Rows from block 2 of the text decoder, named by matrix and row number. Rows with one number belong to one attention dimension. Each number is 500 + 40 x the weight over the matrix's rms, rounded and kept within 0 to 999. All counts start at 0. Numbers have three digits each.
# v: attention value (decoder.blocks.2.attn.v.weight, 256x256), inputs 0-127
# proj: attention output (decoder.blocks.2.attn.proj.weight, 256x256, transposed), outputs 0-127
v.188:486571497546568475439484580542478535560520471468451523536427530462510516529464499535525489473503539533474536477452477487491458511528521484538524583556525435467512476531518505466442483502438544455588519555492536460441503467486559477497470397456545476420480512492473484517514491473498494522431514450491444487485507548444455396433485491497494496451479526503573491521402456508514533519470
v.189:460442510491613551471502515482493488474570478504460528586461506448580466502454458532558526483471490587470568536495478488447456486447467496463469576516537462481546489392545527528515535461513500500549472501435542503451494458512491466514486506504496536566532476487574483478529480483441485455594530513483496463512409513478551503518542479481534556548469646455575514441451466439455513497435
v.190:517513525579504525519585522394531455519481468458475493390497536492559527544430524500439492566505492488518520464524553509498448452505488471557493517513479471474467509441528478468488520431578545439461467501490524528549439485391443604529433434515458514541591493598519518530493514519575515543522453473554430493507485492533554501540528542551490448511486516454487578525487561570489486466503
v.191:477584418487542536490461499466474454523437474501542498422532440441482527570542442528494551536461469517513494494519455463526572490468496516573478524499454519504494552531462503485586449441528531512583503544455561546484464567546522518572465482492498576461526555515445436473475452483460471481469465474447482459494465557416505515568471460433444430491499550482507492434481478515477563480525
v.192:568557457499483534487514500508505497541504584456493512539441467537512530520447528469499483528498523524489498452467458533414491526506506542445418532497493482442545564576502498515488416544492543534453530512494464481487477476454410517566478526515396418533544499442444587495537555517519512513503525492458486402508495513518502453535547573567488475457427463448500442518552504531510504470519
v.193:533480431474496403407545428428513438511507453479533522475446538490478489597524505505449524502521482566438525512474477485536537494468477602510516440528501579533471495532489491533515517542454567412551440469483536465507455499388456462481429457523601465521499544441457452590481471542509413491475536521608529498501464565477474512480438454536526500507419521472482534520502454485512532542458
v.194:489597481408499466513463538399533508545443448475504467448507452532464502443479523465497482515500483521482464450522579539399567489495502578413451527465522594434480530541511539490525456489407467482520474519518548567502536473548510572556420554480536483444496487507459493542484448478546426501513554491505529396444512474426504566515443543435487536496445576493474532509517492554497489538437
v.195:454493515432573540478539492515524528403461529485438458502500465524477487472477521576441490495571489524470523447517445452500467485531460528468520481569446414495463519485528483524490494524530518547525487487466504498483481432490517499530533504549503572457444543456552488407518533540489577581470512429544509497571513488509543519517444541483474515448482592505488473474524439534446476481538
v.196:447500542559526566520524510500524431534434477463459469533440456494546559480475539571503469555488474460534415438434588499504482500561506463427444455471512512428500487514482487554513504486414540489519477517508509422508445491564513498475524501563488546568593601533514497432453499449492477604470465488581484520478514504501499492483479578459541494573495451495531450491537446481477467526438
v.197:532505510530491490489537503455488472463486561454467475475458525523547499510515449525464443499452495476486472505585566466563462473539488525506518418435520504518488476544412567531455503455543483504473500524504539472546451475472507478485500435533561462524538474438517490510509525423526519502487484468536460503476483582485419547520511418513544451473567537515439477545507388480465483485431
v.198:454508476539463579556475515564569448482499427518523521492531503500530538520490539471490469513501500521516474476512444451557468448556533545471427425476551458503515510540544536575441541501532561475537542457506476506487457487510477513534533553481508477421484431440550524523489508556530512540507437547493479511483548492501378557488456529562521439506420493471491472497592421447483483574483
v.199:566583502506498477540527497491495482553539498514473560498562545557418412572495517489551489552540438519452510508528459452569453557493502524517413468492525543511542479516501493489531481475567521462606531507487556532455432546535494447481540574505485389497466438523427394446433547497478489541520474512490557485492481498507541457463449469527479599463453503472550501552462508474479459508521
v.200:459467493479548453552482569468462491462473541539488437463509549506490472496477500412487500455346547516446484534512545448575444510537526557484553454491481590515475511497526471542446445522508508468453543480545547529473563547395533414539559466510482462533516552483489495574509435562506456528571490538510505469519420516528482493507444407499519528490473424535546572500449526398493458478523
v.201:480473501406450582523529525448452546544536500505495472461409456524576512473501451562527466508558558466474519515509496489497438492519477521427545509447467489493443521515538474510483480521519437473457611504476438472551491455560570442542477497553586563480489471481569470413475486511495485494492446439491497454538450452413471537574501504476485515542478465436441488409435479523506481427557
v.202:444485520477499525519506464549507464506390490451517532521487455578516534543426461494408488510448588456483485487507482439560492460531455568570457487585623476494484494547436485568520428528582444420570452464485472516488603464472473537525493461439570482500486460497598552511465520521510451570487458473451510499483491511511506523470464506488503452530515547581487515500534525458469432538506
v.203:520491577422491458473483550501439490542529446480516479449567483479513449539464473515506551506634451475497520498424542521495498536480441472569506537490427489531479415524410528484553452524497514521475470557573504528504513492561504508560485384596562468513528480465432483522516483501554510516506500509457533476455442526487501574436562526530523518429466542434489508525495467448519495534532
v.204:490522569502517576507511517452503525474473508514463520532479518612522444466563439515473542469554477569595545448511516511496482468453479509503505398563511514505561528433469575520501484495432539479515497493549425475517525572479443534495515529517482495456524487583472535519443472502520520454481500459510525461488487495493552484504473464455537516546462448508505567447518554483500527397443
v.205:475463464468483560453534514485469477488455577525578462493441470459542477493489491481471391479489525460517417490593492528499559506457448510469528477470545567544558502457463488465419526539567461486497565495526557477463544501487434529450516478450477496473498482524494487500491415568499594528519502486394492535446461498424505550482622492486535440538491493486475540478496540564491452464447
v.206:518422563526543500552476451470457460460424459500481426519440521486462498548487489495477556509496526495528450497506487444511486516484478554484568512575504507512562487534468443482499584468485471539586467538556561462461529512489416532409494568478448547465560510460455489597415467464489482581526459537548493536496560522539535516505565515503463503455483560604495469469482405462463532486554
v.207:424580543563472470429524440498489537548502501486525512501553515412483444393445492479494545461435444552528489470490470427478425497467473534525464422445532525534439520471455453515455464560550515505542591517504457489533457456560490500477514583479553472559518524390489445558474464501533493461489526482487546481554473455469474406523451475616398450505498530516533469469443553521483513468475
v.208:523444443601519495529482507549486448580495452441478485500483518487468515469508542426486488449533466514478534507572504524500493568542460508445491474527545537584501438512541560500554505485500549412522435536519554466447530601459520495538486474465515498504440480515526490430528479456477510493542544504501467519443517577522521518444535463506491462468476581564510466522534525453467532569468
v.209:515514418479515480522455455541493554452532434515509545521489530457443537503596505469527563453545520481611503517524523604497513458495503482474453555539471514467415417464478519456475490478495486541515468530502545530537446484500508450481495518557526513486532478469617544545579515441566479435489563515450524482492415520508479445591514502479454444498532581546495495541469516495557557469538
v.210:533551463482476562537476545457546484578531550591495484548531494519536489514554482511461465545575418520486509475463490518509548493512493502484525454469528526442473503428560528499395396521465496524475458459540481464484492494424467508516536430509476501513428433529550409523485472470538476516524486547472499465487487538513476588486622430531538487545513497531473530558557475521531528500581
v.211:486493453471571550494556515578473584491511439536521371506516493465540445455435531452482486589458476554466591458482595469525487495501496503458435508533515488552546468544432546506503578509417503464521415476553449461505454511418469594418467524418544466497534552468505460480445491492539515415457503392551544515424547513533451465529518527533537489516521495519521464436541492510393519416490
v.212:555521468553484517482518524409514504593498465448515469531484549500453434477498476448512512566425549419481421418586380485512488512517528510458527408466459488520473513482492581512547515490489471495492445497586463493480500559516478512518487526507446426475456472540510564457486539448471558506489468488489550475500529491482480454569507544498528526518465560411539492542481472490500542511470
v.213:559532510636510521486547447489417543508500498509515403470429571460537483512526456455481432438505515490502497556516503553493448562529446514485559502556433481582535438524597486503474487497499494446545443581473529479489488537480467508459549528467498458490496477448441483464494516547489489412482489590436467553396512453540460481475486477500449519460528406522512533534489430542557548538548
v.214:455502496501487586555548544518482477509470446546486448509459590530518538533533511473550561529554601445547561468425486436538523485517512525513580458505435517445539549516438446474416489507457542495463466568444546515489500464483469468440411512533521463521470569521495530565525516470505486456529569517445540552453525554555509481477481546441503513474560546517559449468509518468465533480531
v.215:470580520457548521566503563514438495476520611555455537507511550462595482565543504551468466433523532472460486456501522520503468486550513493505505525526458542534489523457423542531520481504528535497474473546503529467497515493465498473445541481536547492447454434556476548523592512519478460576510470528518407535475467494517448550480435439506477568466529511556427548513493504556509508496520
v.216:481458546517544495545498454522525540513457459497470491545480448455503481541466449451447418452436472522558482495586530437502400491425582506457555555494480587491516489513461521548552496472461417464511519569564450619502491525437473498425407453495434486451505563472500587563474436555490495439456525491524434482435573413422491451480455488489507473495467470550464534480491448523513493525487
v.217:553538465469545476534524559530474505460542460475490459515439468546460548463465535499491516551528516553562399549512494555517447485482493454493390544534490485436509456481516537539551485479493566490546547545446508499510486529517501505425497541464451500429468545474598515500511510469526456496502494465443447497535475459543534450424548482537495502480524505526451431524521482476424547519484
v.218:522502421486485489578561589488548504548522489540524479505497470485429528490499491517489522430451487527589505451415544492480484468514559477525541513586446479542516531478455486535477535476523567516538496485473551505455533560493440464520455563467418520561516574473444463509400483509546551508495543507560514464435467487500539439483487503492524503450540540514535487526532491456446485524442
v.219:505493513472440434543506473596417476487484523528412481571522611442460536427487490498580542458466506472510492476474548484485490497474500501477511540516535496536472485543427505448481490505453476433493507589443452542453528536454487540526537507477454469486502496508500576458412542503457509487536414477502448492493444488459476534545531540540475454527504475525486451551535503440530586448527
v.220:524515575429476477373605541460551500528464456592469477482471458403481483484447499506477488544506505457557499534510454487548527498519543495503492514472465508540466512472551492441484582431509503422490494505488563526510550556517543481481439542548462487506467484410559481511478451420449507579460478512494561482576589514549534538540519511562524448502529503516452520462522452506558481452511
v.221:477511557454517457489474472517533524420478498491478467452507548439439498542452462510488497535470451493495486484446476518586459484459479560525569447567541506511551500479541502482459470442515373483523582484502480524549529470459534466459540508510569579529534489474443516490535508522485469492482518516488533467529589520529495573468401484494451472485425533523460528489501528545430477451533
v.222:501506490527476518546586515463487528485578472496421481551480495451451545527447594530593503476509506439480483456565450532543528483471489470563452423420420501490515431496518530517529528468535468507468500505513467418404538501464523455477542567413556475488570499499509504486516482476587487494570472438451439578482564479465470531582463417574587516547518501457522502465520508545535520530464
v.223:522561480454550493504446519491546517511502489423511454571484583597439533514488560513474522513566511498495498498402557503529489521513520459455497455520457497450479496511520528563514455508545472529443495517476469531497540558508570468506536446485470432510561480428507524501454489471533555554505489519565459508560431490507521515463497539500475483538534486556491561526564476517580498467469
v.224:521459484488584518518492468471459504524581540483455554509533537501473556534540578535448507536528477491489586451582508452526526613556473461534546528552493480430440477450578470462503469526513484512551561535538501434500503452433521530520524543574498516451563437479450426525413507455518533550522438485525524572476541486507461557518516525502467427501460508497468473412495458525515549508544
v.225:475487472470477552528580602477517592439463521560519504503510516488469470445442490466461549585543593448513549485525457491492512472524496540479506526456525466457447529487495487463491480556432526468484533540430479468539423474538467534465512554495472534473466485442498506485467500550606469560517468497421529484537500521445514528465455504557512500539441485528557509436501528471485487488455
v.226:482516501503523401460459519525501569503429553536463435541483405486528495530442563648493547533467508572460558506452487459471554484505522530511469557460466486500456584476507528511528520517456484521379572456467416504486485485570508531505517486497538514534509532532474517503488476542524516483547461490562513489447507529477594513537513505495566459543532467539527454455545505476504519482500
v.227:529505509499476467577500509498492494472476505505565444483474538517550463554520499487561578500479481515475467446525476457515442463568506487512544578510545425538480456502481441464541507531551525438463520480442509421505450526465468547450468536534511496487459531532408568504500542452463540486486489531519463454411538519516455489467463550492536460451492532534479493417391551468438516500500
v.228:483511515433526476581506536520396449482477431562466514525484505530497498487480453467492518477527509523466499556537430511506448509489535559557477493489537522527461518446527511473480454549544487559470495475525489436533495488491476451567515557546454517534488404469537483474445519420492534471461489449519510513529476531520535494526458472523474514508547508526429478509505518560477525465485
v.229:509503503481530436563559566555472512435505487427496449519509482465537556481506462478551556497468512538535473468504508442448506511534591562498562514448466533467589547559445513499506485521490498504455473507494525498526513503503467500517545450534462466484539516509524511542532519427555426541508407529488526446560531506448449511491588555431526532476389443558566497512438528509465498564511
v.230:525507481478516369493511537469545463459503498504459499444479475471518524489486539526523500496530518483522556507435499521516556482517508569452400495479484492458524446486510570466450449385539524466493426457566607548534498528464466540504587469514461473561549529502520465431521493493496509439462533456484526509474514496486467436527540535571468524503482532508581561511580476526448429538509
v.231:534482516490464524545466440498488520581444430535597544519483541444539515476574503438546516515486537543514500497489550542414506552503439471522500474511533523522545532449481500420550588492438503521488494496487496532515486578462467514505530471551452499465548508479459465479468506502473558482460533501479484555428480575518493448490536415475530525457487492473497543509511499428492507488481
v.232:524499488537456456486491464493477548447523528507473479559500488560531459414514453499491571487478459509510487569480448508470482473524464498477508553512521450498459528499476466585514504455564521529461489547451489502540475465534460491481471576527491517542505494478476558434458462510450530589476488507485522580488455512458516495524424529573532501572507529430541491510530510503526536514499
v.233:474516551567538482458468489426563563581466460529481442483549481494484503549482489595537476489535475510492511452501504466459449502506571522501550434589496512543495468478484504422457573518525535455457446516495532469519530442445543509483559571477468559528487449505475487536511514557485466471511457488458541504436539468568469538487514458512524445472469502473537471505465507468590501466510
v.234:481554502565503497518476511401508483523445533511477469530425526561501475439460491469515520434479445508477484469558475550463445480509536575548524519496534495501496505524455516436532495599475485475531523490493570496508437497568531519444456546523499506491497530495506453471567472430517469567522539490565563485472499441487478470563467553523468541522484438565519511496535467535498506505479
v.235:475538483557494477475509452499446487543497550483443501511424516500527562553416436471531451483482454525422484502430552463536470482509499452572485492573442414504497509459537590538549486458467537525525562476455540534486441525546477459514558538527502538538462510454465540495566523472503447517507486524506493634527472488437381533503469455498473478466466458473502545513432542500470455498493
v.236:554537482436500505494559485439442529524507534507483494471504546495531495470566450413468528560433600530467468472516422439548480497525509567489546473514480559501444541511459471501457537467518443467498481444571483567533495542453557517504532485485569474571491534507564501460411507505506442490508528553457462457535550488493529496503543433564550477450524501505425494459552495501498448504510
v.237:457517484486520467489547521528441508514505502490492500605539464450449446492449547542500544429433471534539473481527492567516560518523539531526541486507529515501489460530565598477504498446516430486482550518583509530487482513484495497450540477494495564561514561430448447467559552470515515472514560521522536473471482515522516563552468474513506503517472512460507541423615543516509511529564
v.238:479506517420520452555541514491517411439415555439494485505484536530552515537476442490528520562511495526534541458500485532493439523531514531465513493494472446474548521497471558511464527508489526504527498501493441442533479470495484514512454511497420487471494537480506534554493526459483461498512459496490548492459544519484555441441487462465552508452478499484468494477517506463495491561422
v.239:535520487466492499457421557570494420452487508370585495486433498551461518443508525547486473550520525567535522582525486537487530513523536559507522500540548496517525424471569468519504502505491447505446501579496465534525537460478546479516477474506544462505529563482523497452518544540462482527493510562546524504575501478488522464505456506492559479480477483497523547481534455461465498539512
v.240:551515470567550479507488515502477534486505501454458509523516517480460541427544522433488480509558444484473508531515555517460532520484527476519521529489504564498461488492563477481481601496541546432580497506389543522469462539410539530448514516520482506494471523504520533510507476527484481492591475528481561541468494547516547524436548521447492422423470544526490488487470492463503477447508
proj.188:501512510405486497502563459520517557476517448535500430563525505475464487476582476475518464508518478527524447518469562434517518444498511547535535422464521507480564632493490472567546494480518538466496476484558536573511494512534495499492483568518562496464492520510509509500501469532506512512501503474544514538530504535419537535479502441480569453512521466498487496514481562472449542424444
proj.189:606505474465483495424473462530575539447459475565579495472443524535489491508490520496532509530483427566481540447473504526548462526570515575501457539486506462483506513479504466480502438510546487480525450517493477485573510579532488567486472503453471514487487574467467437533443420572515527573414439453433494486512499414482513531476490476495476549517522466518469483487533494496606514483511
proj.190:510519531466456511516572489453487581464503463547517516546551495521594454490520507514433556470505526532531540416513468489561500482501485548470473511509569506553478390524500450489557523537524459509502422538499472551505509521546593403485495536568511437475475559444546507505451402484453447489524492529527489433461505406483441525478433487505483562525456528528510458510506533453480411463540
proj.191:450438531484383494474511493517495547527464493547454436524510557453529456548491498517521417434527456490521430486552478455509536456565486503504526479499558557472506467548522521516481527604478558525475473516502579534577519524524516558471432556541537489487517431474512556556499564557533443545555482508535470540574558465464527397524544445485573550549519433477523448567553444475479454478414
proj.192:467513484469507522570494584539515523482530466519427486510576536502502455521623501506539509535474489476511533453546514466478490462546486511530539535542431590462444476496493418481410569474434467513552495461527419573509475542520587421536450450454481420484533513528532462517484511554446498496423489501534514633490558450498503469549482506514548405485434575495520521526446471480493442539471
proj.193:496431496543514426558575469521527469515525494491432527559451536477560474531472411431469457582462529465451472474494472462511510509504482581484412522530525428521482516471572544517501511505581533488481528558497542500472472471490444462443464464416446470454553425478518518519501567545487548507531520597483516523496600548540531492526508587474541460474512511515502458475471507550474515527520
proj.194:472510517501474573472570414459467512456489486476490485556526526526527511501546466432491528461455513455455502561486439440448504469495558530565522523573498472472464471445537497472460586526566533532496532481554494495473552463482553431510467462465525505536420464492575477510513539507526494466448495378488523507629524530566499417582586553508501515505582478470515472468440497498497518581511
proj.195:486543545474541535528445550402439479497521509445539535531469480544517494542435397400543470487457476503532463463476502547554457530581470495514472522448536512444524468503473561515481531518499472513539473527608451426502482477494527495508487497467476454537464543483474502479455504549494526483483513475479486551470600552552462529495506501475475527471466474506526512520484541535516482444433
proj.196:485547391491539483488528448486514539526487534482538479504535510525444428510492491445540483484527550508440565524479479480517549510434491497479445463432497548496559484511488491437490519517544557505532548590483546543487442460483525473543460481381485446471495446495592532521497465489496547509496447487483504540530419488564473464477517522479512505526481465469474507511435539474536510439503
proj.197:458538487500487493465443537441476462446499463498486500519598505520499414438447437517488507451513547461448528539452514540492529562500447524512465549555504510498559612444584497405569513512523455490539462573530492486504512488526573503522510480452447533469490482540525498499452495434511507545456462524529481585524574506489555557433434555466462457451518557506447454492539437551548504476496
proj.198:405491461437606551551569557562481483428488449421512508481440534459493514549484408536476514475567537449398502474535467519478557477462526442492461557464491535420508461475504481466454523514388469497499485530519454465496486550460523572444425507548494481461421521512528527553540439500546570544454493483465539499516448531532478535546540464502506529449494496529496452558430546501531519498455
proj.199:447475515526506449479483536488517469501495441456551459442405516533582459493504532544527477458461511468487493421533571508459462501485519518527509451521505475467451562497429457511509423471507462530513549534462449475476563531507492548528499508539550487501490497550480554475535450545479488493571506463506518456479500549471542457462484477489511444502508498564530502521474476503611470479471
proj.200:537512414428520454466500506525480442525473489503470506527512526435513540490499575525519470545473491502523514514507477566476535543489507525525505459454558496511467473536548533492495573491552517441543514539559453536539502481492493575480459515491513542430512463538525439509466544425505480426528450553472524550456553464478461546454491462536546479480486461526457494495509536584473499523400
proj.201:518582498538522492547432469448435506360481549468528493507508542499473421447474492469451454490485579539528486477433500490485449491543558472532520519585526474452483431518514556491475539559429547526532438626506533542504496472521515547402512478513484525578501454484422546507520452493525558511570499508463444567437479450498553519431436479456539461505474440480512459440499456556453530495417
proj.202:464539397517509580479459456495545491497472454551507506510511532484532481458481507516551570494534489528521482505517507488509470541512517506582511494460408406465479426483514465474477452456480472491362519513521521536583468375573478450451477482548468537487442584492449502500599511533565536569589504577576520453468509545499494469522513501499483568491455409464388461534494541522492461525441
proj.203:489533494593528517469570505409496470535469522406480502576501501447491511548505487462520481556398508558475456495585592514436496392553505556585516438510533467533519476473511538499496513522532538521469457446482527577486559490495536497438425553479486571514486540445539561459488548525456473466518466544544511494533548527508434503498541412567503456536512399518562580491586441550532474472495
proj.204:555463516566505516494497419475533434604517472582539547518554391424469566529550548494470429498466517448502448397499476499485472493527499497551487595521568493483535519536527443498542461534525484501519488457525560443447475538506515466537488474389483508511477540467486555468552477491528543503537471509459495552455474447489492539526536577527486541554573506541443465475493555496523507472499
proj.205:483463517562530477506510568529489536451538495532513547495545499501402518497486541523461584485542506496566536447465478505580511497433469450547512535547494490497495504451517463536473597488361543455505447512486504551456516583518443514529436518528475513536513497478545523493461527448461559508432481575554520461489560412450499457511461503534428521464519497490529479456534526510543547523497
proj.206:552534455554486483543485569545534488553564516551585451512545567570586454534489503549494486525496425477472474465534479474513508558524520447477507469438520462557489524460492474436495499426498474593523489540410568552502477443528546508593486494520500447472459452474517487496483532552464514505485496546517477534486472497569421463532474471464554598517484482459501525490516534486502490482484
proj.207:590397502405459555491433525571496597484496498467528555476502544599489548552501559504495509556514668540497474509482516463481567542477492561464567516463471470505526513469518520552449434534472500569541465619507539536485565544537532462450548529431490594499431486467461473470435400451442493506476474477548494539400571493512493550520500480560443494503527492496447540476494414540586449546532
proj.208:520487493456466564503516497541434519416445466522521610529430509494459437524534440566542576560508479458455610491539526491460464487439480537502432474472466480468574495468489508524464478460459488511527527488531497457531506481535515539598475512516470585468487522499517516507497530495528476549455627495550470480610493409418471513466471560487491507534461518477517477466500541545463456525517
proj.209:475461460496429381524486525466517500511545491518477536484457502548509436523459490438489473588423481541521434419530521488452456548516520527458556445445535535447513507487522542457452498542529563531486452457519499494406546467575506537535594438481498526505466607511511505469507489500466400491531549522403486518586604456477509563492503479531420454492502494461470523491513457505495480534530
proj.210:469477556488525484502464564477501346458499518388523509503550496556448571490491486524521487478510524433510470487556440513489520533525494549542523571508470513543542485494443416511536466491527545405536464499456492478528502479507534527491434449495519492410461592581519503544490436488528444428514503540461519497548472436552452453539487570528539452551527510493521551450484494471487580510496
proj.211:499497492540483470499515490533515447518447579394497576533516501506486560556471483480546474521563482537502496519510447559549520527505511487521437447514472466488484542452548476479443404470506452495526510441479527513504481477550516484513475552515469580567438457498518472545508511468570513507502393572537467533536465499497489528476491488531493442505432463515423457494506548539524545521530
proj.212:415434453528485525528486521628502474491439426455530514500478559602507528500524505486529488492491439496497556547542592505493457535490527410552478582466530458478552444545511386501461487498491512503539492478486474564537490472547541523535542536468539492582489483453501476440514552529501533517511492442439497525485472513560585495466467465521553539547506502502467484473547513571556451523576
proj.213:498482491509494459552490554465560466512489485519496460468543465590602551519424476606515506534481506498540384525459493513510498548503434486436483471446565532575504500458460521539583528505440483545535529475481591508474583483523410487470476533490508536486511510548556516604550497500464489500490482495537496494521440514465489489525471589562512502497457552472472482491510455507474459457487
proj.214:538449531517525531473489575434482496457573497496501536460551496499456458506550537517460462542566472440537393530515478541485520529511560511529554470552510545541492500396536463528474443507512572558417481519440430459487512419524478539510551496502434477515526539446549438526475457458485549501488537482551476498523588539505510461469553420509527472488430449561514499457452481432495458491476
proj.215:484438436565633465448512437438509413550525449538424484433524494458511524525408516556514566527430425539514428569512466487470491446492527559431543499563474563545518535504585556515475447534406439480504551503490492446530518547535457591493525437515477538531442551485558428559477498433535453496485581545485428541405452513512524425497480521475521521575424482450519546520516485458533482455524
proj.216:404501473567533528486469454509576522474478514555439453508525508521485562474555475494477455575574435515538493554534441559405557458558495529426486554497526445487500435468507448473488571561478453459473404497521471485528465523560539519536542492497429536512513517456483502482551529532537499498476507524483515451477534482558474578524485481506507544554532571547538357430532558557448487506563
proj.217:507565459557414496441498536490524570445449508549498443436535437493464516568456474497538422522417500490424544451484461517505508566548420461509555515504508543501529576469589425447407515514486496496527518469516505468574508502456534531564567497475452536539502539510500448541530574493528551460537487441503523450509422515485441485497479545488504460497435511522528516489466538480544476451520
proj.218:498457561535548505442510508499413544501517583449465533464482536540531538491522477473522475544523435439476547523558510448478534461508566485488528455533498517427478509459512482440564528494505392525574490536535490519433486393492506545493568544501468419403482424526455479501504412494495482504469518510571556528534490533470471534458533483494508583553515495588498499484509450506452532495486
proj.219:500475569453514521484474433506569569466484527479539497519516458517599592483467457463486553477553528607512496555534547525488581480497473543484483392507437526493504458500573486515487431540506571568453478465478425494494539484545516514439471477615506494477522533511496527526424522501457543446438391507480503486486436471490420496563464492474495442510506429431536470538469530529473514511579
proj.220:533455400485487515570393519533468533507558517421466482508495479504548512497467488434535498514453497493538577494469538519482533473545470533481491520489519480526562532421421508538529517517507432458503521493457495475494494555468509487510516520526524582463523523462435494527548599516491509502539441480475440534506566526520456432457499454480549525441493503484519526439443618519500479466532
proj.221:564479414477456472488503530475510523568571445479543479571484481481515435543439456510407576502511504560566472450542497479505459476489538511567503508510529451543534469411428470597486526519499453544482521538515481495458448512463583455526506505512543576447492555536550518465577507550533560496561450490501475557424461500458438483469534522551481575492504528503503380507514548443523463515436
proj.222:569463438550576523528478528558438506428481429508487450414466469475533465548438572454486539583537520467512401596450575512521511505505488464514549445529556510433499500495521472523474490496553536486520510457526511474534434516548466542601509491473520549575523503466472509532463557549469535417501397456490483536517438466533548516511537589511491549521540489542471544514472431470486495502525
proj.223:510594517502486461521542555461529475526510533476528441506512542596438518454531476524539559507579499573445473543490505497445566511488407559595506478451545487512526490507481518465482537598486463516485528391466509525476475496505474508497563470526491487502502483556558499504502400481439493501556520435460435566564552509489511498494468499502496530498491468433512485458474468480479507542603
proj.224:551499462498411595530492500498452489451503476508534500530558456545544532437458394434439475447496499505489421488437532481498526411479559565517528437530580524518526486455486467548559450471533486479465469480564495467512477550533464470512473476484465510552480476508471511445566509501521490532549476540460449496486462481500558483526507496536510518457460429485517503501477496504456431482522
proj.225:559501521508549413466447487487501527522428505522471489503521527481496465456504500500529491427494453555513455406465512556485487561471458490508518531551531504500441495474492459559561417489541554538463534523479490599482581555513425426531486540490551485505521503543509480519523541463508480475529487455518477553472494545456502439524541558488450454478454447531402519471494509553430471440558
proj.226:539532522464568526535543517450473467560590503433535498496560535482531511530516456496586456441515513572463455466491540535485438561524445560434511501502590506474569465570523444512400522513449513483484461487541439535523463495481607511459528465476502493467549482478592483551492512486502541542466548499506461477536511489482471426468512494496474540544481500522501471486468496466489486590576
proj.227:517521435415529502464505427515486480451509475477527599520543478494489495564548483494488490466457446555456473540532472469488477580414534489468460499528508446503438478504420525544528551474588530537532478448489569510471485481527482483521476471431560559511454546540536543459465540572537451508476555486497541482452410482469505513552487512497509552556472522505479513550466487516522473468509
proj.228:468503519461531489475517461496453472589505426468563559544579414483463499495551495533515496492509501441473498507451508525478539534477521413445461462548510464562506468519505536524528493448456520468516464461508539526465516511514504429508519574518514519483444527468522530526528479543541420535545459493523498574515472504484488484494545523460505439486426452512542517461473524453427448493503
proj.229:520536550444463480445455477407574493511549480567393526542486444604472506401493457468495493491471478475443549508512484532532481519473486473579428481460508479540481472453489466595443494528567507509514455477500506479458542504478463510396557529537518526522475461570437440536478521565365578522471546511461453511479497484490531457521514512504525515461482516513464493510533388508469452543533
proj.230:487552476531480476484416586488470460513554545471470530494521475470529532541508447466517491427509517480506493485521512442558515466474551457564507490546491535519478477529449409459517615517468458489445500487451525512500523529549437551485452538510515486524450533512530542510499516468443489485543477483490426522553526504502561461520414495566570530566507480433431443454460569502499528645498
proj.231:506501483536573478486546552515450469495549562487461512445425425549500553508426510487508501466551518544516475537557455494495490495480548515484522494522495454458448426472471555504546519504493538470530493503506541508500473485497428546511465482486532540522454507537467524524511511523476488461498531528447514448462470477466494468455408604514432452536513510482534441493499532489483460468463
proj.232:490511474476551476545555567493441426560519499493568439455543477449449561555547550585569479494501569474437428526519487491442483544452481536518535533481517477519444474494486565504495447502495467485540496434513523606476516475502446546515451483451467472475512478526540456481497577473529492510501484513516545495604477536491543485431498474442587534417516488520528521515456427464452502473573
proj.233:489505473530450496473479498483447529477536554486511553466463448543513478470500498484447519555495514413523480539472451485516545497490534538510497526539580460531546517484473493499550495465530465538454534484496472526434491532552439507540513474520556506523576531535474525479419445454504564467478500518487490541588526531491541424535532493503465490541508512523527506468470444551498529470550
proj.234:498501523536515477515507472501545506520507537550466468481509511484528507560513548529518490519467480500533521442465504491442500523506487486503552466479487500474494454442522559531483499531496467452526469468484444482482624496463504533552519436487513452553541553548506606528524530529458463479475484470477458590516569503514557528494529490449495464513500542431476483484508579520499477501468
proj.235:440508426569490532548436531467517477418506506452492560518433504455492481528523535476518585497467554530494454479472513420472403538480511421540558540481544507548548559578452435498526496572579513542450508555534447566574565493468531497469453496519534409454584450463565478479553475518418506460480436530533426495452493524463527486468503512479468481518524529456411511522542498506513505520466
proj.236:486479452512485471454512531502495482529487464546508448461519489525547446553526531524499450529518516471497502621463516492479497539509475470509518481520506488418518528520580498407565490581497606511483458521505509442469501440527522497520523504498505485473479520533499481522466531532597528424485495437508475532497509452510433456427456527528441496471470569503506538459455453478572523482439
proj.237:476476522438468524545423493424547546488548554439521504508505474512565556565507451527444447541488480485482484423488473514547482514497516499504466507538534496479549560515500493560508454570495481535556501463520535488502435546456525440503431462497463500524470493558502544514505492567473531529511437425513549523549518520528495448433524519508449428543489474468538541548488491490431437493507
proj.238:490525490535541499492452517510532532479596504500425540505513440437488543475537496522481489436483541488441490505513474522504524472485464499503550509535545496474494492500498469543502505424513489493517509503536506502413549534531509607468542493522529485559495541553539480488465530564533492482484576501521483446556469457419515479532477515529529546560489397508458494566497447480515438543532
proj.239:414466460537410485579556461474521568540466473567462464473527528494501518508518491538570496439528519579558490451500559509472433465438495439517451472487457499468428513515439481437480528526480531508556598500483485545559562482466510446514516520518449569533472483471470508538493550575521519482497430501458453471504536507478479534439510462513508506439527505557558500492549530469459510491538
proj.240:515479521463538568486471546495458484529577480526490554495489508489456481544424531437440491503529508543514518557558538559532479501525529478555508464523464479555466437457429518504544467530549430576497432533564469481511486418533397519591418479509465550487547496471483440413503551462515601507438445523495488527493554494464484465508499472522493425572511439506534564541504473551539519521454